A small sound classifier, trained from scratch.
Data: trained on single notes of musical instruments (NSynth), 184686 training examples.
Rows from block 5 of a small sound classifier, named by matrix and row number. Rows with one number within an expert belong to one neuron, the router's apart. Each number is 500 + 50 x the weight over its row's rms, rounded and kept within 0 to 999. All counts start at 0. Numbers have three digits each. After the name is the row's rms in percent of the matrix's.
Before each expert's rows are labels from the 100 clips, of 14976, where the router gives the expert most weight on average: "strongest on" is what is common among them. Only what is clearly more common there than usual is listed. The data: single notes of musical instruments (NSynth).
# router: router (model.blocks.5.mlp.router.weight, 16x160), inputs 108-159
# up: expert up (model.blocks.5.mlp.up, 16x80x160), inputs 108-159
# down: expert down (model.blocks.5.mlp.down, 16x160x80, transposed), outputs 108-159

# expert 5
strongest on: pitch class D; keyboard; octave 6; note: D6
router.5 094:562414473528456570447523442526408404491479480427509502430483493588415550458463459526565541451495505478459497578519501594560529487548453555395436529468433474
up.28 077:514536516546490489604455549513406496502515470422498526596524478494524568580552606467509439517555460412523495463508532475377511457568527485567490439419533451
down.28 088:605457516565463449449547536428480496565370525458442428486529504561420404399476490477459531470466476538494551538637535493461512531422445576435525497489507505
up.29 097:496481498506526496445402478517461460576456569534475559510584523515510548440423542528571545533483437552601559614505488477540434570513578485511528493523493503
down.29 105:476381474392582459443468561449411486566518501531438483535457542510546543575466491460549447482462464522548589501474515420589502532490507472568548497541490615
up.30 108:483458595544525549568445421501500450457454494492430497549386482519472497503493471494515482510466521535476407458437501553578488633505504534419521541457438457
down.30 110:453457546488609551568522425435455459462463544453564520521534454485519523510548460473468408421407545537533579584465466502547512427488496490465440526525441555
up.31 092:469445478596511445567621533451505518467437520483595444424469465486418554515546548506527501409388540554516530533466454468405469449550504528589437560438509567
down.31 092:472419424447582389531508476496465527489487526468530499513530576622473486512526500477424504493402478399442479401526520545571490471501508471376427552500480568
up.32 090:481528511525509535485526570494553523482549355520478503440510566502419561460439472483514516502480555541522367534570443454492454555557434551423471569576471476
down.32 086:539481554464506434418501456541494505562487519465533563450473515507534534444512525567520543489480589484498551601553517492460512428500470538446472537615423515
up.33 118:526476461447479485422443524559513487514549479507580537551543469512591441404445503515518459502528506492545499586516496463569521588422501549531516547603428553
down.33 103:555556520501492602499514531524522497476537510542410547532531454492497506546606515512505467525518504498505581481498498469404514563518429486556557525572496451
up.34 094:462527528471435503513477479552455483492518519522520593488561527467619446458499529548501627531496530523529550535405476440535496560544540484549513490596421478
down.34 094:551493510517545495407503458499516477494534547480452489408567431493472517430456514468556559522514527557471589482593495509385484414561520486437566460481442482
up.35 087:449521462462431555470437458512438541547531547485518470609516502457568495334446583479502514504441487535594593528594459454518449469490537570467457429525473518
down.35 095:479512490481434517525505535524484517437448497511538520560491536573566498466529429482522540477547526434589580420464543496410529445359490556427522427593495414
up.36 120:410523505534477501551595598531472503407466494503529441522543495513494473477553528519456479436429535515565538388527502545491463503547500473537424486503486504
down.36 114:585535495535494544567589474427543492514520503479593575428458489493423477501508510459467470519512450473498554491536510636400407558471560601522544440450534603
up.37 094:521570516578547615525543373453435446492478551519460560479465489460525489581448537545503433472431509582568548520494464542491519432533513491475497485484521550
down.37 105:484468476469500448544469421473460465404491619501551504454488541577452458523500456484463484458487453583496450387438431527495476568485442526512544427440459484
up.38 095:524533511496547568521591501564513550499516534515545412485426536460470551510447450535468495446502530594538568490426497516460359424375550537507560427540525474
down.38 097:399532508466559480486489503521538524510422513494470408528479463414497446453438581463523565550586501470465498410509496497460493481534529543569529470507625483
up.39 104:519483512583473474481510518437448487532379634552527493489527558514496447579522401464487459451395525575536405511548513546388399495580576450474475427443500425
down.39 107:491467520464473481551532518446543506512499489467451531493405512565394563421449547537489563550491554481489482532463479469542430494508440440461549571536430461
up.40 110:526489537522449499531493576488512485455565425528493527518546469524475474453507470494553512472557404391558529427535435480576490557487429476454521596540392480
down.40 100:529562477482379472431362443575501572479525552434522574577510496504574475472511516517495534574483473524597566492566514461449473539474528518499553466547509487

# expert 2
strongest on: pitch class C; octave 6; octave 7
router.2 086:529446401497517450497594409514492474438416469493425418457360455615494581488486424557521470514477534525456452457484554565473471473429469467468504479461431452
up.6 104:527471450521522426398585448504403532494381486485514488495525564544518482475545457543590504557404570540494417475509459563536548456554558546500529488517546500
down.6 100:488553492533445571474533515502536421552476406493586476420552445483568469561558551530435517507479465463515544490551502385536417434459493470558457532531459514
up.7 108:509521500521457518445558482478471463428470421538531419515511402552506503443451603430499590494569562456568504544483557542415549534499490520486580494493499453
down.7 106:524449475560503559409517439377505439546408474537540527470384500477512562551491538501532517464542587551473488591509551498485547503461552562516548540489442544
up.8 107:471501496442437487599563501507542566502527570526573487499517473476580455561445542514527365448416501471490503502532522497463506525515454490605516481416415538
down.8 103:540503454521573580545556399442560507462493495492506476526531385540554513524514513523565489559567530388466478521549505536455514474563494532549499509465431493
up.9 098:508563447491407491504504529405510577457444543493515563497547482531486500583518497475466529557522424544469534485522494546516483543550572508472525516363508598
down.9 086:531548511589522528527493507528481546435503458490550550543366466482451473367539485472518610500502513506453486506431518530509441500506405536508467503525528541
up.10 104:533597479462469453576430515482512584437455517511480502523532541504586483514520532493528494580456528575499550496486514533449443385532491576434592525504489589
down.10 103:548518500484522414461553507444530569591588488575537493399549474544510510509471583496520528562516436528445438510559421534464498363431495606522483485482418407
up.11 104:405540579547482534487514476565424515506520564544473453419540527448466450596477459433497445433460514431404494550550474523401461547538525473500453468467496472
down.11 096:484636484472574476575543463471524501558521542578459510583451543587528500462513502456501442455398515527495517512418575541478462490471467476469489530491576392
up.12 094:497506494506509518511444430454482531543553498465484528576441431432450389453586438544487476473431514559479408516391453501586476494514541515544564557567596489
down.12 101:438509535529482460562470557579458548437453595464561545515490562517597433493565499450444496435503565551487542473475411454466515541488529535438514472489517561
up.13 092:485655406492561548475480377523540469540536420486431506534513540468495461536521579560525417474559468558412542492545529567390476498493503491470531533435506532
down.13 085:472529504500504474538553462544500482641492499528561513351519513526601594558525466539543486585419475507478509490537477481563480506530443493579579548485387469
up.14 085:540388542427430488495498401434494560486481333547525563602544462483534568410513524517445481461471477461537476441530554540511532503587477559503437520555448575
down.14 103:525511515560525562499503598433505519586512561509492508474609497602488584533474521516512502531510495473467391597562539607509602500530559513455491399532443494
up.15 109:489570550400482575425493457532468479530554513630510578555477584467477532519437526454482426501515529581504542575524519503497499521565514452440501548420510417
down.15 100:518524478495461492534542441465444545486539462546515488432506538470443470512491558468444441513520485509602504519521565521521479542592439529482391547542540498
up.16 099:473490541458455527480400543551518558497498601452513433558490447499549538570560538554544511519479422442493477461533474561482497492527538606549416452477481618
down.16 097:491486446446474459511428557428571494562575571472487554494482529538575525555501566552528465552506484537483483456519575655479526480491481513488495384474543498
up.17 085:567509419533486587514449502468439515489423476545438523522485490481600582481597453541532435543518546535607564403523455474495476566493452513492489509557537581
down.17 096:505526517487439489484426444527575470564442516537403557432421535488555450419506506416546512480530502564434611568502488498426499551361462520487456459467525507
up.18 094:548444512519498523534466487549529523572519553488547410540541559431512533523580510498528541484500543516453550533496510443551488543458480487472504538637526573
down.18 106:500369576556549615489472506496496565545594526536543567442577563510543481532448442472525560502528488566427488477521527537549552518477476488449507486461545488

# expert 13
strongest on: pitch class F; mallet; keyboard
router.13 091:533526480476428512509530458531492436479413557520527536498491488492495533499441548527528439443427501548549582512488571481469496494516498519586503413456504453
up.21 095:482441444581560531499446480521473552501529469463417380467561560530478420507548557447499469419571473495495514427534541544481464567526524458488492465531478570
down.21 087:506521432532563519483546494493500499494583559466434487517546528551414567473498649578489503562453423475504465419493507515524498494445408562560543558517487538
up.22 089:503466510526518437509451572535533513548514560498504413552514470445469529603647487511609567520523403556512471522583480514513512471537536493481407531461531550
down.22 089:475504411447591540444450437534545603486468563369498547535526479587414509542463592455553586470443530437421421484475485512516479536460494501402482540512473501
up.23 093:503577623599494519603531510489499523412547474529565484516524485458499553499446474511434440473422452453582566497475471386578540498498462495498560462504513520
down.23 102:523451563474480443520539596542522493451445445497539570461404570468372535490582484578511505563493524529591520518527459453636508421510542489534454424561528508
up.24 084:499510461455437479511556429483501666489468516520527442543569560540491557549469515457549468530619601573450525522545484452452595490468521499501485469570431550
down.24 090:519526513501533538414469468559479463421458535448479456524467421439518430569488453500581555556494562506565502471547603493522500532532485493539578516476537450
up.25 162:549541529524396508534455456587490490588493479563569549437482521502603442476446521478487421472470449561466497520567473439445477501527503499527542521505479572
down.25 148:440452558567477547545477498403489500477551445496517531446566446532511539537526506408510576440452506469574529516464439496430526486431495382525454491578502536
up.26 096:498503519445489528410511431540486470521438534571356528531452487387528479495472494626464513525464527572518493431491574610515439484469499492528556552545435486
down.26 097:461468454504400514467490459539497571464516486462539474576493565445442415433494522510516533540509462487540529535599501491494513446508407498595454468476372492
up.27 083:501516577549497539425536499550434485541543544545488542435505516415517554484457546595430552546510455500399523523579511467452455516421487406574565437518452436
down.27 085:476552525515559508585464505473494529492512388435523561531519457554607497521472521478550550540542418542409562519521452485438482456412493544552393503449470437
up.28 086:488538543428509486504453507453533451473546540462449493455529496627469495479568460443529453578482496517585484522463352423579599465526491526436522497469440543
down.28 093:412476433497499496453511433575580391502473588578521511457546532551453553495491480530553474511514612451539505477454502506537469568530548466505513433611592528
up.29 084:389533473525527471497607487467472483519525510496479557446500554478492588549512448483427412541594479499485552515519482446441435442500519595618468498491537509
down.29 086:545505459461481582515411559492444417506494483549577491502523541425516514488530540434539504401538443508501470490499411472546519574431545501537472464500575484
up.30 114:597509551430456480523503444550490524462441492492495580563462559423546476444442414572502474592596423486547514476483444551523552482504508479527664473493498615
down.30 106:465496450476464632523467486545531492481498447484557540442574429461552404529530523543491562417531567510559434501523588617411454565445458527560468490568485536
up.31 090:464489560499404514440372497450483493427424437491545524496592475433443534453471406494481517566454507512461567502520445479537587538524506522486529535546563473
down.31 092:512545498466517434587522484481573509494498578503542572455503598478482471498507519535496486502534503567594539482465503544627468513583531450489554558469523497
up.32 085:431460550482520470385455508445614472584602543560432513419478543529580632507428434580447528513594416504421462497528481498484471479494444534484496500498461437
down.32 087:487434602476451543484530404496487488517524503549491428538557526536505525430505472507392552600537475526420536517499436442512475482486490456525461487530550497
up.33 084:488491485535497476629439569469453549520609478504501461560483431500501522488413522437511472492435471496472492434431459475466553521571554531521546480523548510
down.33 090:475509507434560580446582550474513530620401591557533494516463493515527402546453508553538521412490571548506409459495507443518477581517523500470546579495562483

# expert 6
strongest on: pitch class F#; octave 3; note: F#3
router.6 093:488431483424492459525460460461619526537542526509483571535522458593608506458540522534461444585461514549514405535517511460503523585465447550458463534557418564
up.6 097:476427533461506533474610469513565410484525529642595548510521535507595433446504627497537477503540508455513402519455490555520532503531452498561478496472421505
down.6 096:487538456497437473470493409458530519560456514443528503445527441525499496614563498538448498552499463507496500617486449497449603525563470415531478643515538473
up.7 082:519538492500535533419450464479513436544536467404476486526453502486534576476441490633524536514462417544497556519527560537500518427452476549414463511505439535
down.7 090:414471503581420520423566532540534445527527453523485465574533510468496470530510439483533450537590530462563461486557437563479540509516471475517470446435475505
up.8 105:480563527475467459496442483534528450483646462522570524543536533538571471428479576562537500458571481558565495459492471438518496457442484463408490451447476450
down.8 108:399437434508542455571452493524485535485494497576552546465524494527495394464548554591517529473500463516525456444523475461461594440480515489444464554575521545
up.9 088:484555509618442532448585496538438491440527478496438464507444520500426410534508424434574521485543556454487551521585509499442523495516439531559583467518507464
down.9 086:501444478553466450567393505561504426452561468500531502503455564459469529495438430538469460424471477493524515543509618470495469494567515380437536518445367359
up.10 092:505583497472426546581516547505537495511629470498504424460549580509482530453458534531477478439547470433495517478436536520606418397478458499406408425513501540
down.10 097:506479533547528471510510394465480530479531499540442587410502472439501515563470509611513552447536585514638472526536472560534489576481476532581497492451458532
up.11 107:510468506532433480534556577485459503384559477434426454560499460454443514515456466506537568526499535418443464453469606500519550566483484405429558503553576456
down.11 109:513477514443471537498548461463438451511512480593502469486420504509480466453431546503426368500459532461511541497512472496600493478564466506513454412415465516
up.12 111:508564478534508524486575465557490524430651466533427452425493457446416558502474418466506560476503421500468535563464503631436421490431491524564508463505499481
down.12 114:570463507535463499426599453390426396414432481478493636534429534452569475441494501503567486456460501487460425523505559503510480618547514468473537452541468543
up.13 080:515476562528483516474470563495501454492557444529529370471581429624525460514481559499537476492561479453442484429463478489469465517500544520475546548559536469
down.13 093:467468513487493543483507396492530528529425500515615533457492513392457522450380407446602408539557495509596488400584611527472420485340507482506420474451511529
up.14 110:538434494443518446530484545490573478513504493549578548580662513608578465581457558525504442528496466584558485541619469527422464460484425572472494453544462545
down.14 109:389432474437468471522513477574398508499376481483551518456503477594462458459520533506452549540465397501437398463509492504589564531503551477574460611512442459
up.15 098:498458485510454535470563561526471448455536454514475513543570403516445522563483477484604483424550469418517601525509593528491496483548509464534458421446555477
down.15 098:499458524446431590467466506514420456551505535474473535464531486510549420417405446480488431552509611487518550548473459508506555519584453542510499648534492506
up.16 132:530521483492438432403527497387509482589575462496505562447463496525496541403468457486554608478590555514542472571500494486517523461448455586468501437508531458
down.16 116:595431567508440455578445557455545539491557453556582565466588474548522536555590462484510559587516499558632482428511486564512463572417496497498582426502499510
up.17 123:521487477466507555366515497469531576450525484467386458485494498486459541548549547465529548474565476447435555537507539503527501487513518462405562549578541507
down.17 115:427515493546447553449524459591425430410529507514471576495404455440453475512472420525535522424520508439470463538481511555514517539542478465476599499487425567
up.18 093:556476550505397531531527550461488484490517483402506505552556494507427518510400468508507407468506531466540494424404499531445470500516571535424497454533609521
down.18 101:488495507532438573584463575504469431465619442539566636451515448454452487511528458496535409505635507475614467552560533454463473549550451519566552466499435547