Rows from block 3 of a small sound classifier, named by matrix and row number. Rows with one number within an expert belong to one neuron, the router's apart. Each number is 128 + 24 x the weight over its row's rms, rounded and kept within 0 to 255. All counts start at 0. Numbers have three digits each.
Before each expert's rows are labels from the 100 clips, of 14976, where the router gives the expert most weight on average: "responds to" is what is common among them. Only what is clearly more common there than usual is listed. The data: single notes of musical instruments (NSynth). In brackets: how many of the 100.
# router: router (model.blocks.3.mlp.router.weight, 16x160), inputs 80-159
# up: expert up (model.blocks.3.mlp.up, 16x80x160), inputs 80-159
# down: expert down (model.blocks.3.mlp.down, 16x160x80, transposed), outputs 80-159

# expert 10
responds to: acoustic (62); flute (55); octave 7 (43); octave 6 (36)
router.10:129101121137136128134141084174139157105119163116110062090145159122109142096104135153096149105087138124155169118135156129147117128168126126103102154124119159159127159126129101114146157177133153139127163178098125089089092125108154121171142117
up.5:089132115102144147147095098134156097107101160127110150110143079149103117155141110141103139156099068131144096124139101106093150103114144124126129138107161102129173122162093104127189152087125139117129106107127118131108145094109128123184121145
down.5:141108128121142136132152131148133115122144111173147143151172139094101132126144163098155117091091138130173113082148099112126106102146100118166100129098137089109135184131118151118120103107136135166135135189096176124143126152123078148089074112
up.6:147107098119118154123159152143136143162125161125123146153177141086148145122165133167151136124100133150145141130140133097145111129155145133145130121099123112145116098151150105135106136096124133109148130183117112103122155120114132152111072119
down.6:154125145105158119107072135131095111067140127073110129114119145128111126126118142136079121080130146132138122132121149150115122111164117130104116124154102147110139122086134085137145120093147138104141114127152108144084119131118186110128117124
up.7:135108119130154121105113150080141156109156151126133141142176127142121087123102138144134142139176121180123114173151109133118180120130144160110115145107136129154115132114080082112124152161134070158109109118101090133151138092125099117115142125
down.7:144124134096118145137133187130145165115138145121114164111136146141114158099111101143114131089108109121155177186133120113133121124181146102127154107128136148148136154130102132144160139113116102124139100142079114158152092081158162061132144099
up.8:144109117120162150098129112096142130105127097152130168114147127137083138120144116102162125155122127125154134106107117174151138113128132094142151140124097139084145109096113106164142107102130107069139164133103149114175129132155173107124112141
down.8:123128149145132158159157090155126154167097174153112157098127128152134136151107124125088137141105123123121141118147140144132110123125124149136103093111084126132108131141140151092115133122116133122182154104113127114097075134077085159157116130
up.9:110135163095114130145149163158150111120147114170163106127143122120133161152142101144126125118171104143086137136077123120141140131191158109159106145152148128143088107115149139117147108111116134124140129096148132149110169118090109132125111133
down.9:143099095130122087130126154186145155152093141078150121132081103085139136145137091097091132116099113153094167138099150125127088140104117136114095134079119108086117109129180134130135119096127125143078123127110108106106136146146102163097150154
up.10:127140140168153088085105127173106098123129103117103175149073141129130106150121121136118122138151146160140140135129110177105129143142148120110118122123110140163168128134172148114109156105125121111135157162126177181116111154106124099135101113
down.10:165122139152107105114095102153111127123117160139128088141112088136136084154135130139099142190155136114113123172148111119096141105064133133122153124116161094153165145147130133115111079152116130154150132141125127126138118143090107106127144135
up.11:103149162095128118122137168110158128182141141120099177119123125141127162176142142120115154117121105103084094183137111174088116147142140091170161144113134128121117118124132138095128107129130138176155171117119172136120133123131158117104089124
down.11:103148081112121160146142120153138136150127115142076175116128134142124141127113125108159126145104145112133094110076107135140095152149146129149174128107101162121147130081146132141170134143091126140138098096150146138103125149149087130118149126
up.12:111112124141092125151146133115149096152107125112145133151117151144114131114121169132159130142143119144127156102097112150123125162112092141117119113141139143120140135177120136142130100158109131111135137111159158117115184152100131148141098177
down.12:162146097162102143126141120122129105123134111111097098148139166141105124118142100139124091126123128165115161151108142156110101128073111108093100140155123128159166181145154166118110108117175153093097122138139113158124184128152084142082173160
up.13:147106130113124099165145151116163128166136135118174111116180122172125144150143100154129106134122064116116122125094130117121143137130160096118135143149129134101119120128130155128176135113134101131131153119148157115102166141098142141173131174
down.13:119111134147167116149125126127146091146102103152150165163138145141107145128129101108141159161108148122108111126077114104139079136115156134099096141132115143107097158155164104109171133129140123115088139090134089153124165138141082121122131130

# expert 5
responds to: pitch class D# (58); instrument family: keyboard (37); octave 6 (36); note: D#6 (25)
router.5:143168143095168125148105102160116128099131116115105151103144137173121112139134114146138081142085090170137102115146134116126144130123140125142132149129134104115109082176101098126143149104113141175139152122100172132149147153090162085181109139
up.5:128152193132143157105138124127145077135134169165096112148120122159147107101124155123157133105147128107153125152106159113094103132117109090112123079113147136106168128098131192146128067136129124130110116096125121094128135093138118144088159126
down.5:104146124181158138123107119127135065131158104156171156124149090096105200110115138085096096087135120127105156155122155101120129134099124130139111160144157112145135128148128135106120107139118130115141077106096126141109163188149133087107167128
up.6:115132135152134134124143109103131099138138124143132157157093109128133177092127129126151077113087116163193105080152168147129110115114107096163140116114117107088139077124082119129126153146114137123135151110150156110153169113096170150116087184
down.6:160124102162116136141126094108139126166123139141092157107140137125116064109136131136086117138103101092150120106163144135104120150147124126122124105176156143132135100161126154162082155122089113092123119133173096128086117152123141145096114109
up.7:098162109094151127160152098073143113160143127127146124092166113122106164125171162119161148119103090128121121130136139133135068113140132174124133140075165124120105119137117081138131109134132162139146116124146094108121145147127133132133103141
down.7:122118146112156140149116155102139153122107151142108117105142158161116140093118111093117112118131113108083111124138099092077125077127122120096121120115120120092110116173132147174114162104111121143119151157101129125100104119152140109094096091
up.8:124090141096134114144143112135121166124159107133066118161146092139160130127159132119104154100128069102144135132107128135122149147119138133129122107163070110145136104123113186138114149126115152152134156084089116177106194116151161118107173173
down.8:106151177126116169131130160139123119134165119134143138140145157114140106141148143138103148115150112112122168149115111161103096117149176093128131119108101116120115103106127103150114126153092110105103168145133146149114090170118144153140120127
up.9:071104093088155139109150122098105111096151107121106139130138135133125129085141129116134144110104071122106074099157144162126106093105162129155103125126114111133146132164093107104131140100122167144154138166153161139146093142119148135139123164
down.9:140152097122136127174123118172126133150093134167092113087135150159157136107118125133106093092087143149118128127127124133121119114144094136098140131164116150083097150127108130180083133126090139126152091148143089116118069124138116150080110093
up.10:150149116159137129099094132122148135106140126120134136124103100086099075119121131177137119135089141133127131173102144154148138157109153125103109110147106112104110130143155122147205118135145101110155143092151134112100114137165099138137096141
down.10:126133116123146177107120127149156141133157096109112121093127126116124135139127084114172162129063115117121153139131112149156143109108110113163107132124132145135104135128121146117139087130134170142099124110122147111088131118147152095123124121
up.11:143104137175122118131084101141150188093100135092148145124103102180117146138152117104151144159158114114083122152133121143135137155104139099131116138102115159139149115139131179095151103110138159136121106143128133142128162094131106138112132092
down.11:132149141151136124141152173110124111157119130114102128109090113125163177170186098145144144176123124126078116161164114140164155132102119140158127147115099119087128143142147148104087104122139132142140142107142127131144115144165144143132142109
up.12:114116119128122114127128146170134082161098120175126136124090139142127100134111131097141108153131157130109125101114115091107110149150109134111126109091103119159123122128138169140112134115138151082131149134179180169107162102102126124111120099
down.12:100125099093123104133124133123121106098129184113109174128120145107129173118145120140110095125126162131129112142093137132116154123156096123136137089089135139135173157151147100084091086152159117119082148127172126110124154113093125124089150151
up.13:120133135130071080099118078105104163165148115108084133120134166148158131144104152176138109088116142117128082076103109105151142113110140148165106158166127135085078112132174139100128160151134108171109132147146118147069120134117117126154115130
down.13:151136102111090164109136123168093140135186126115149090145144142165156089153121170143114157166138156138155145150091139100114148140143111116081135138127088119139120137088143079122155156099123110121133133162120098126126130125101142112108124113

# expert 14
responds to: pitch class E (65); keyboard (37); octave 6 (29); note: E6 (26)
router.14:095105134157160151074142087122124149093166120146128101136118178141125139182109133132149109114108139124170147128182159121145129109122104115142114134110131138164107087151147124134086119104128130124148160125127100104143146124130151073138145112
up.5:111150141092122168135130130098123132118105158118124138133141088087145123148111168148155090090083114170119099142166142115058136119124127159146111114123153110135192132116133109109133141103145128131141111156117145163147091114182142133149059168
down.5:124110149135135157139118148115120092090127148115154119125098144138121151126179096104139094169142130108150105163124100126129123119116148149128112121117101142102121118139093134128157104115143153117155132135123157140110152123136119112135108108
up.6:145192103137103165172112155141141128121136140106110146115123162098148141120202157153150118138107129134140185183129135129102062096141165155119128143155143118102101113126140083166099140117150091109127087145126158076117110161121127148153096086
down.6:124195188150155135077106195129152135140123111133114124097125147116143167112150101134163161139116119161114110117137179087122132112083097140127142140079142146138134160160121145130119154108155151113128116144112130174142118119132112144157115132
up.7:136131102116133156127113158099161100177115110140142148117137133132156095100136107125171149144137125142126121120127134126170156155095102129088101107155200139097140130110140104167176100137133110115120118177104188167139100111136090089118141149
down.7:153142121115112164145163161135123166109124156094126095106117158152075101138136128134109129102122141156095130126116074081157142105106138147111100156146112111125150115166089138170104106071139126114121108145149152113091159128157109138163106119
up.8:100164072154130138116156123159090120134150122146119149159082189136180131151109161115137116145125132114136112098151127108138135131167132131125145141123132130111121120163149125089100152106088092102123156126116156100148142126164137106128112126
down.8:172110131156119168184151165164124143132163131164128132133118146159135130121120126143099120129115148109092126098069171135101128173103147071145136125114094122137112143129128122131137135139107122138135154105139145163109153133101094128139152147
up.9:089124121150137073144118111142106097139126098144167103134101100132110130157152117162130159121127149118173145086135156123128153104143115113122177138126129192121138141112118122115104155137129154151175145120136118130121162134131151118114146137
down.9:130134120063142128116134087138132126138096125124105137154152153141120103153094160138049101125097144177100112128095152142103095148115127148072118140151119120149087153169169138108136114100100102131102117129149076097101148188093126137157141102
up.10:139106159120114092121142118098100110140117117103115082081153107161094104104127101100117134105109151171108103121140114130144114138147111113137137151092140100158106121115115135109157129153114110112135120132102128087070135139135086146144145137
down.10:136124167141153103115101104135094133119151096141125143138125129140130125106112093115132151104155151094162113100165123090159130106063084092127093126101083089145147145122130142138154134140128112136129141126160116113125147119113080135156124120
up.11:121128132147118126101134084098184088144147129111095126127107125129121125120163108125123124090137107108164188085104115145136142161109087114139065098090105118139136112159096128111101146156113133182134141161154126146141127131153117144081126122
down.11:143116083159132139109135163164140103129145163128117103153078140116125150105088131147137138161141122181092128136137126160116124138098099108125111123136164139089119097141125135130118155181130120186092135127109125087143176143111145136144116107
up.12:143148131129127144126113136126158100143097085081171152119147136134154104144104141129089144112141122139135128097087113137164127149123175158094145147146184166098172128101153114150123150132138117133131090163167151116110089135156130131123140134
down.12:144141177145128179138092178140135145096111111167098093108134137086184156155135162092081119140126102166118154135154113106119142148123098129110144130134111140097122128156156116104127164103196132148111104128111119133123115147126156094136158077
up.13:125152105091138135157137150103151087102126134132107116134137128149130122111152130158119114107128116157103133138108112137114073120164168178115134143111116118149088093069116064095138139117150107108127098140089159146138102103114128114098108144
down.13:100115124102110149179132135120142092174153105066132146082135088102137171091143122127140142151126166117102114135141099135136102105168146141155168127125131118128144124126138114093105122124168147116140140158107172133159131180170154163117157161

# expert 13
responds to: bass (79); synthetic (65); octave 7 (32); octave 1 (29)
router.13:093158175114118170129119151144125119111138072136148091101120135131159152134130112085154136136117105134167122132133146128169104119149169137129136151116148125117119161115133130109167127118119119102170122130138149165106104157122144098087133113
up.5:109130128154118131084132183118155128119125136090111117140107137108142160081097123152108098164159120103169088156105132083105108138147135171137097139139143134116119124107172095103078135123141128103125134120122136170134108108135142119128084092
down.5:141101125096125160116141154099159135181135080151116138137139182123170115148145103114142139142164141093145104137123107128092122150119124102128093126110091134123133167142148111152073131122129121124168132110122154135164097155161128114112139109
up.6:140157158126127150159120171140116110161130139145130129105141117131143131155155127092155133086106158159105134090117121114168098095115156123127142099153116136138089153141126177155166141135137166108108131171133178112091122168149090119095143155
down.6:129119176166136143166125135102088137091134134082145126123080177141132136130113141132144162079132144115158140147126153138110160116135096116142150116072153129151162150127137163121149140093138152094166102149149115132118083152125106093110107104
up.7:149129138118127160094123126116106088170148110156141187101149149148094089127119116140122156097101122112162176120146149156107188117129128135143114140156114123115123109093139156128139136149146161133138108122137112091127180155104156130133157185
down.7:208103131130131145110121112153089092123137122135121161123114129133108127115125145127117133114152106160126105151086148138106120075141136157154086123133122088132124129133128106085159089140110121141127156103126109153139130104166102144114115134
up.8:060114134112106142114134141162122104166112138141114153116116121136135146126121140098146126138101115149153147109139146107114069106157158116111077089115143131108125132171159119150126160106130147106119154139096171109114120143151126130136112171
down.8:110127091117183152152124109142138110090137159128152129132066166148117158155112108125186136082158108095107186176152151150146145100124127152157112089114120114107078132120129096115118110105097118126160118146158118138116108183124134124115109147
up.9:103091146165141120108111121129140090101115113128113112111131096171075066126145099139127148115122139147139166133143152150118102106136101117141119139074121139148164131118093158124123081133162121123096156163130089113106169130126140128143138150
down.9:103134128112141119106119147080101125135129112123119171109141107158114107149122118158145123190096154140153123113169125155137114128143110137154123184099117143127151128146134108112147118160121135123086132127103109125079191128144157127165154150
up.10:124096163157130157125081130148100127094142117123188081152110124135106151151071125144107148131137129069131140128105109123106137120176135122108149156112129166122145137110094156118135086110109118137153106142176112157147119117095132160096094108
down.10:107093059186065156146127112149117140151106144127106132113112141116146130111119176139134116095116113145112089130110138154061090127097167140145126097143134157077097106132121090118090164138174148180132167142136099143123127116141148169131116119
up.11:145128169111120126142134151184085127159154129095139164115098166135114076180133109098125132112130157141130116114095149129140152096128132103126112159125133126120149133157112135170146145113116130124147148141126112083111139115138135141121136155
down.11:157133114164153152103144150127135088112123161125176088131143119106133181131136118123179149121125118097100133156121126127161157091148128148117131134146123134103110124135172108102171147096130128108153128164121138158111135108117126155175138112
up.12:104106130142132155096123144119136107133089127080122115133145149091150148127100153127113136132145119148093144101131114132100084156133157113128120090090087153140113114165155135137116108088132111116163135124149141164126128110152155139146085113
down.12:106135127119128132154150140108113116153169155170152142132052158077142156105123104169119152106124125136146195156118171099115157116112156156115141080121101115100096131111146094099143128139087147150151101143141124139131124138124119113113112102
up.13:100153147128131117120126150166122100119067156089098091145121152101152137049114130149118143187126113127096142144156113089127135155133109119097051132102114138138123134143125131135169124144101122137133098089118140147133130135098145127119122093
down.13:115125082136101119142136115129100165155159147147138151110086158135182133125143098149115088097088158155105164108165107131125111146134139109119110112104129113107085100142148151102111142138093093140116122131105146153149123134143114162148097118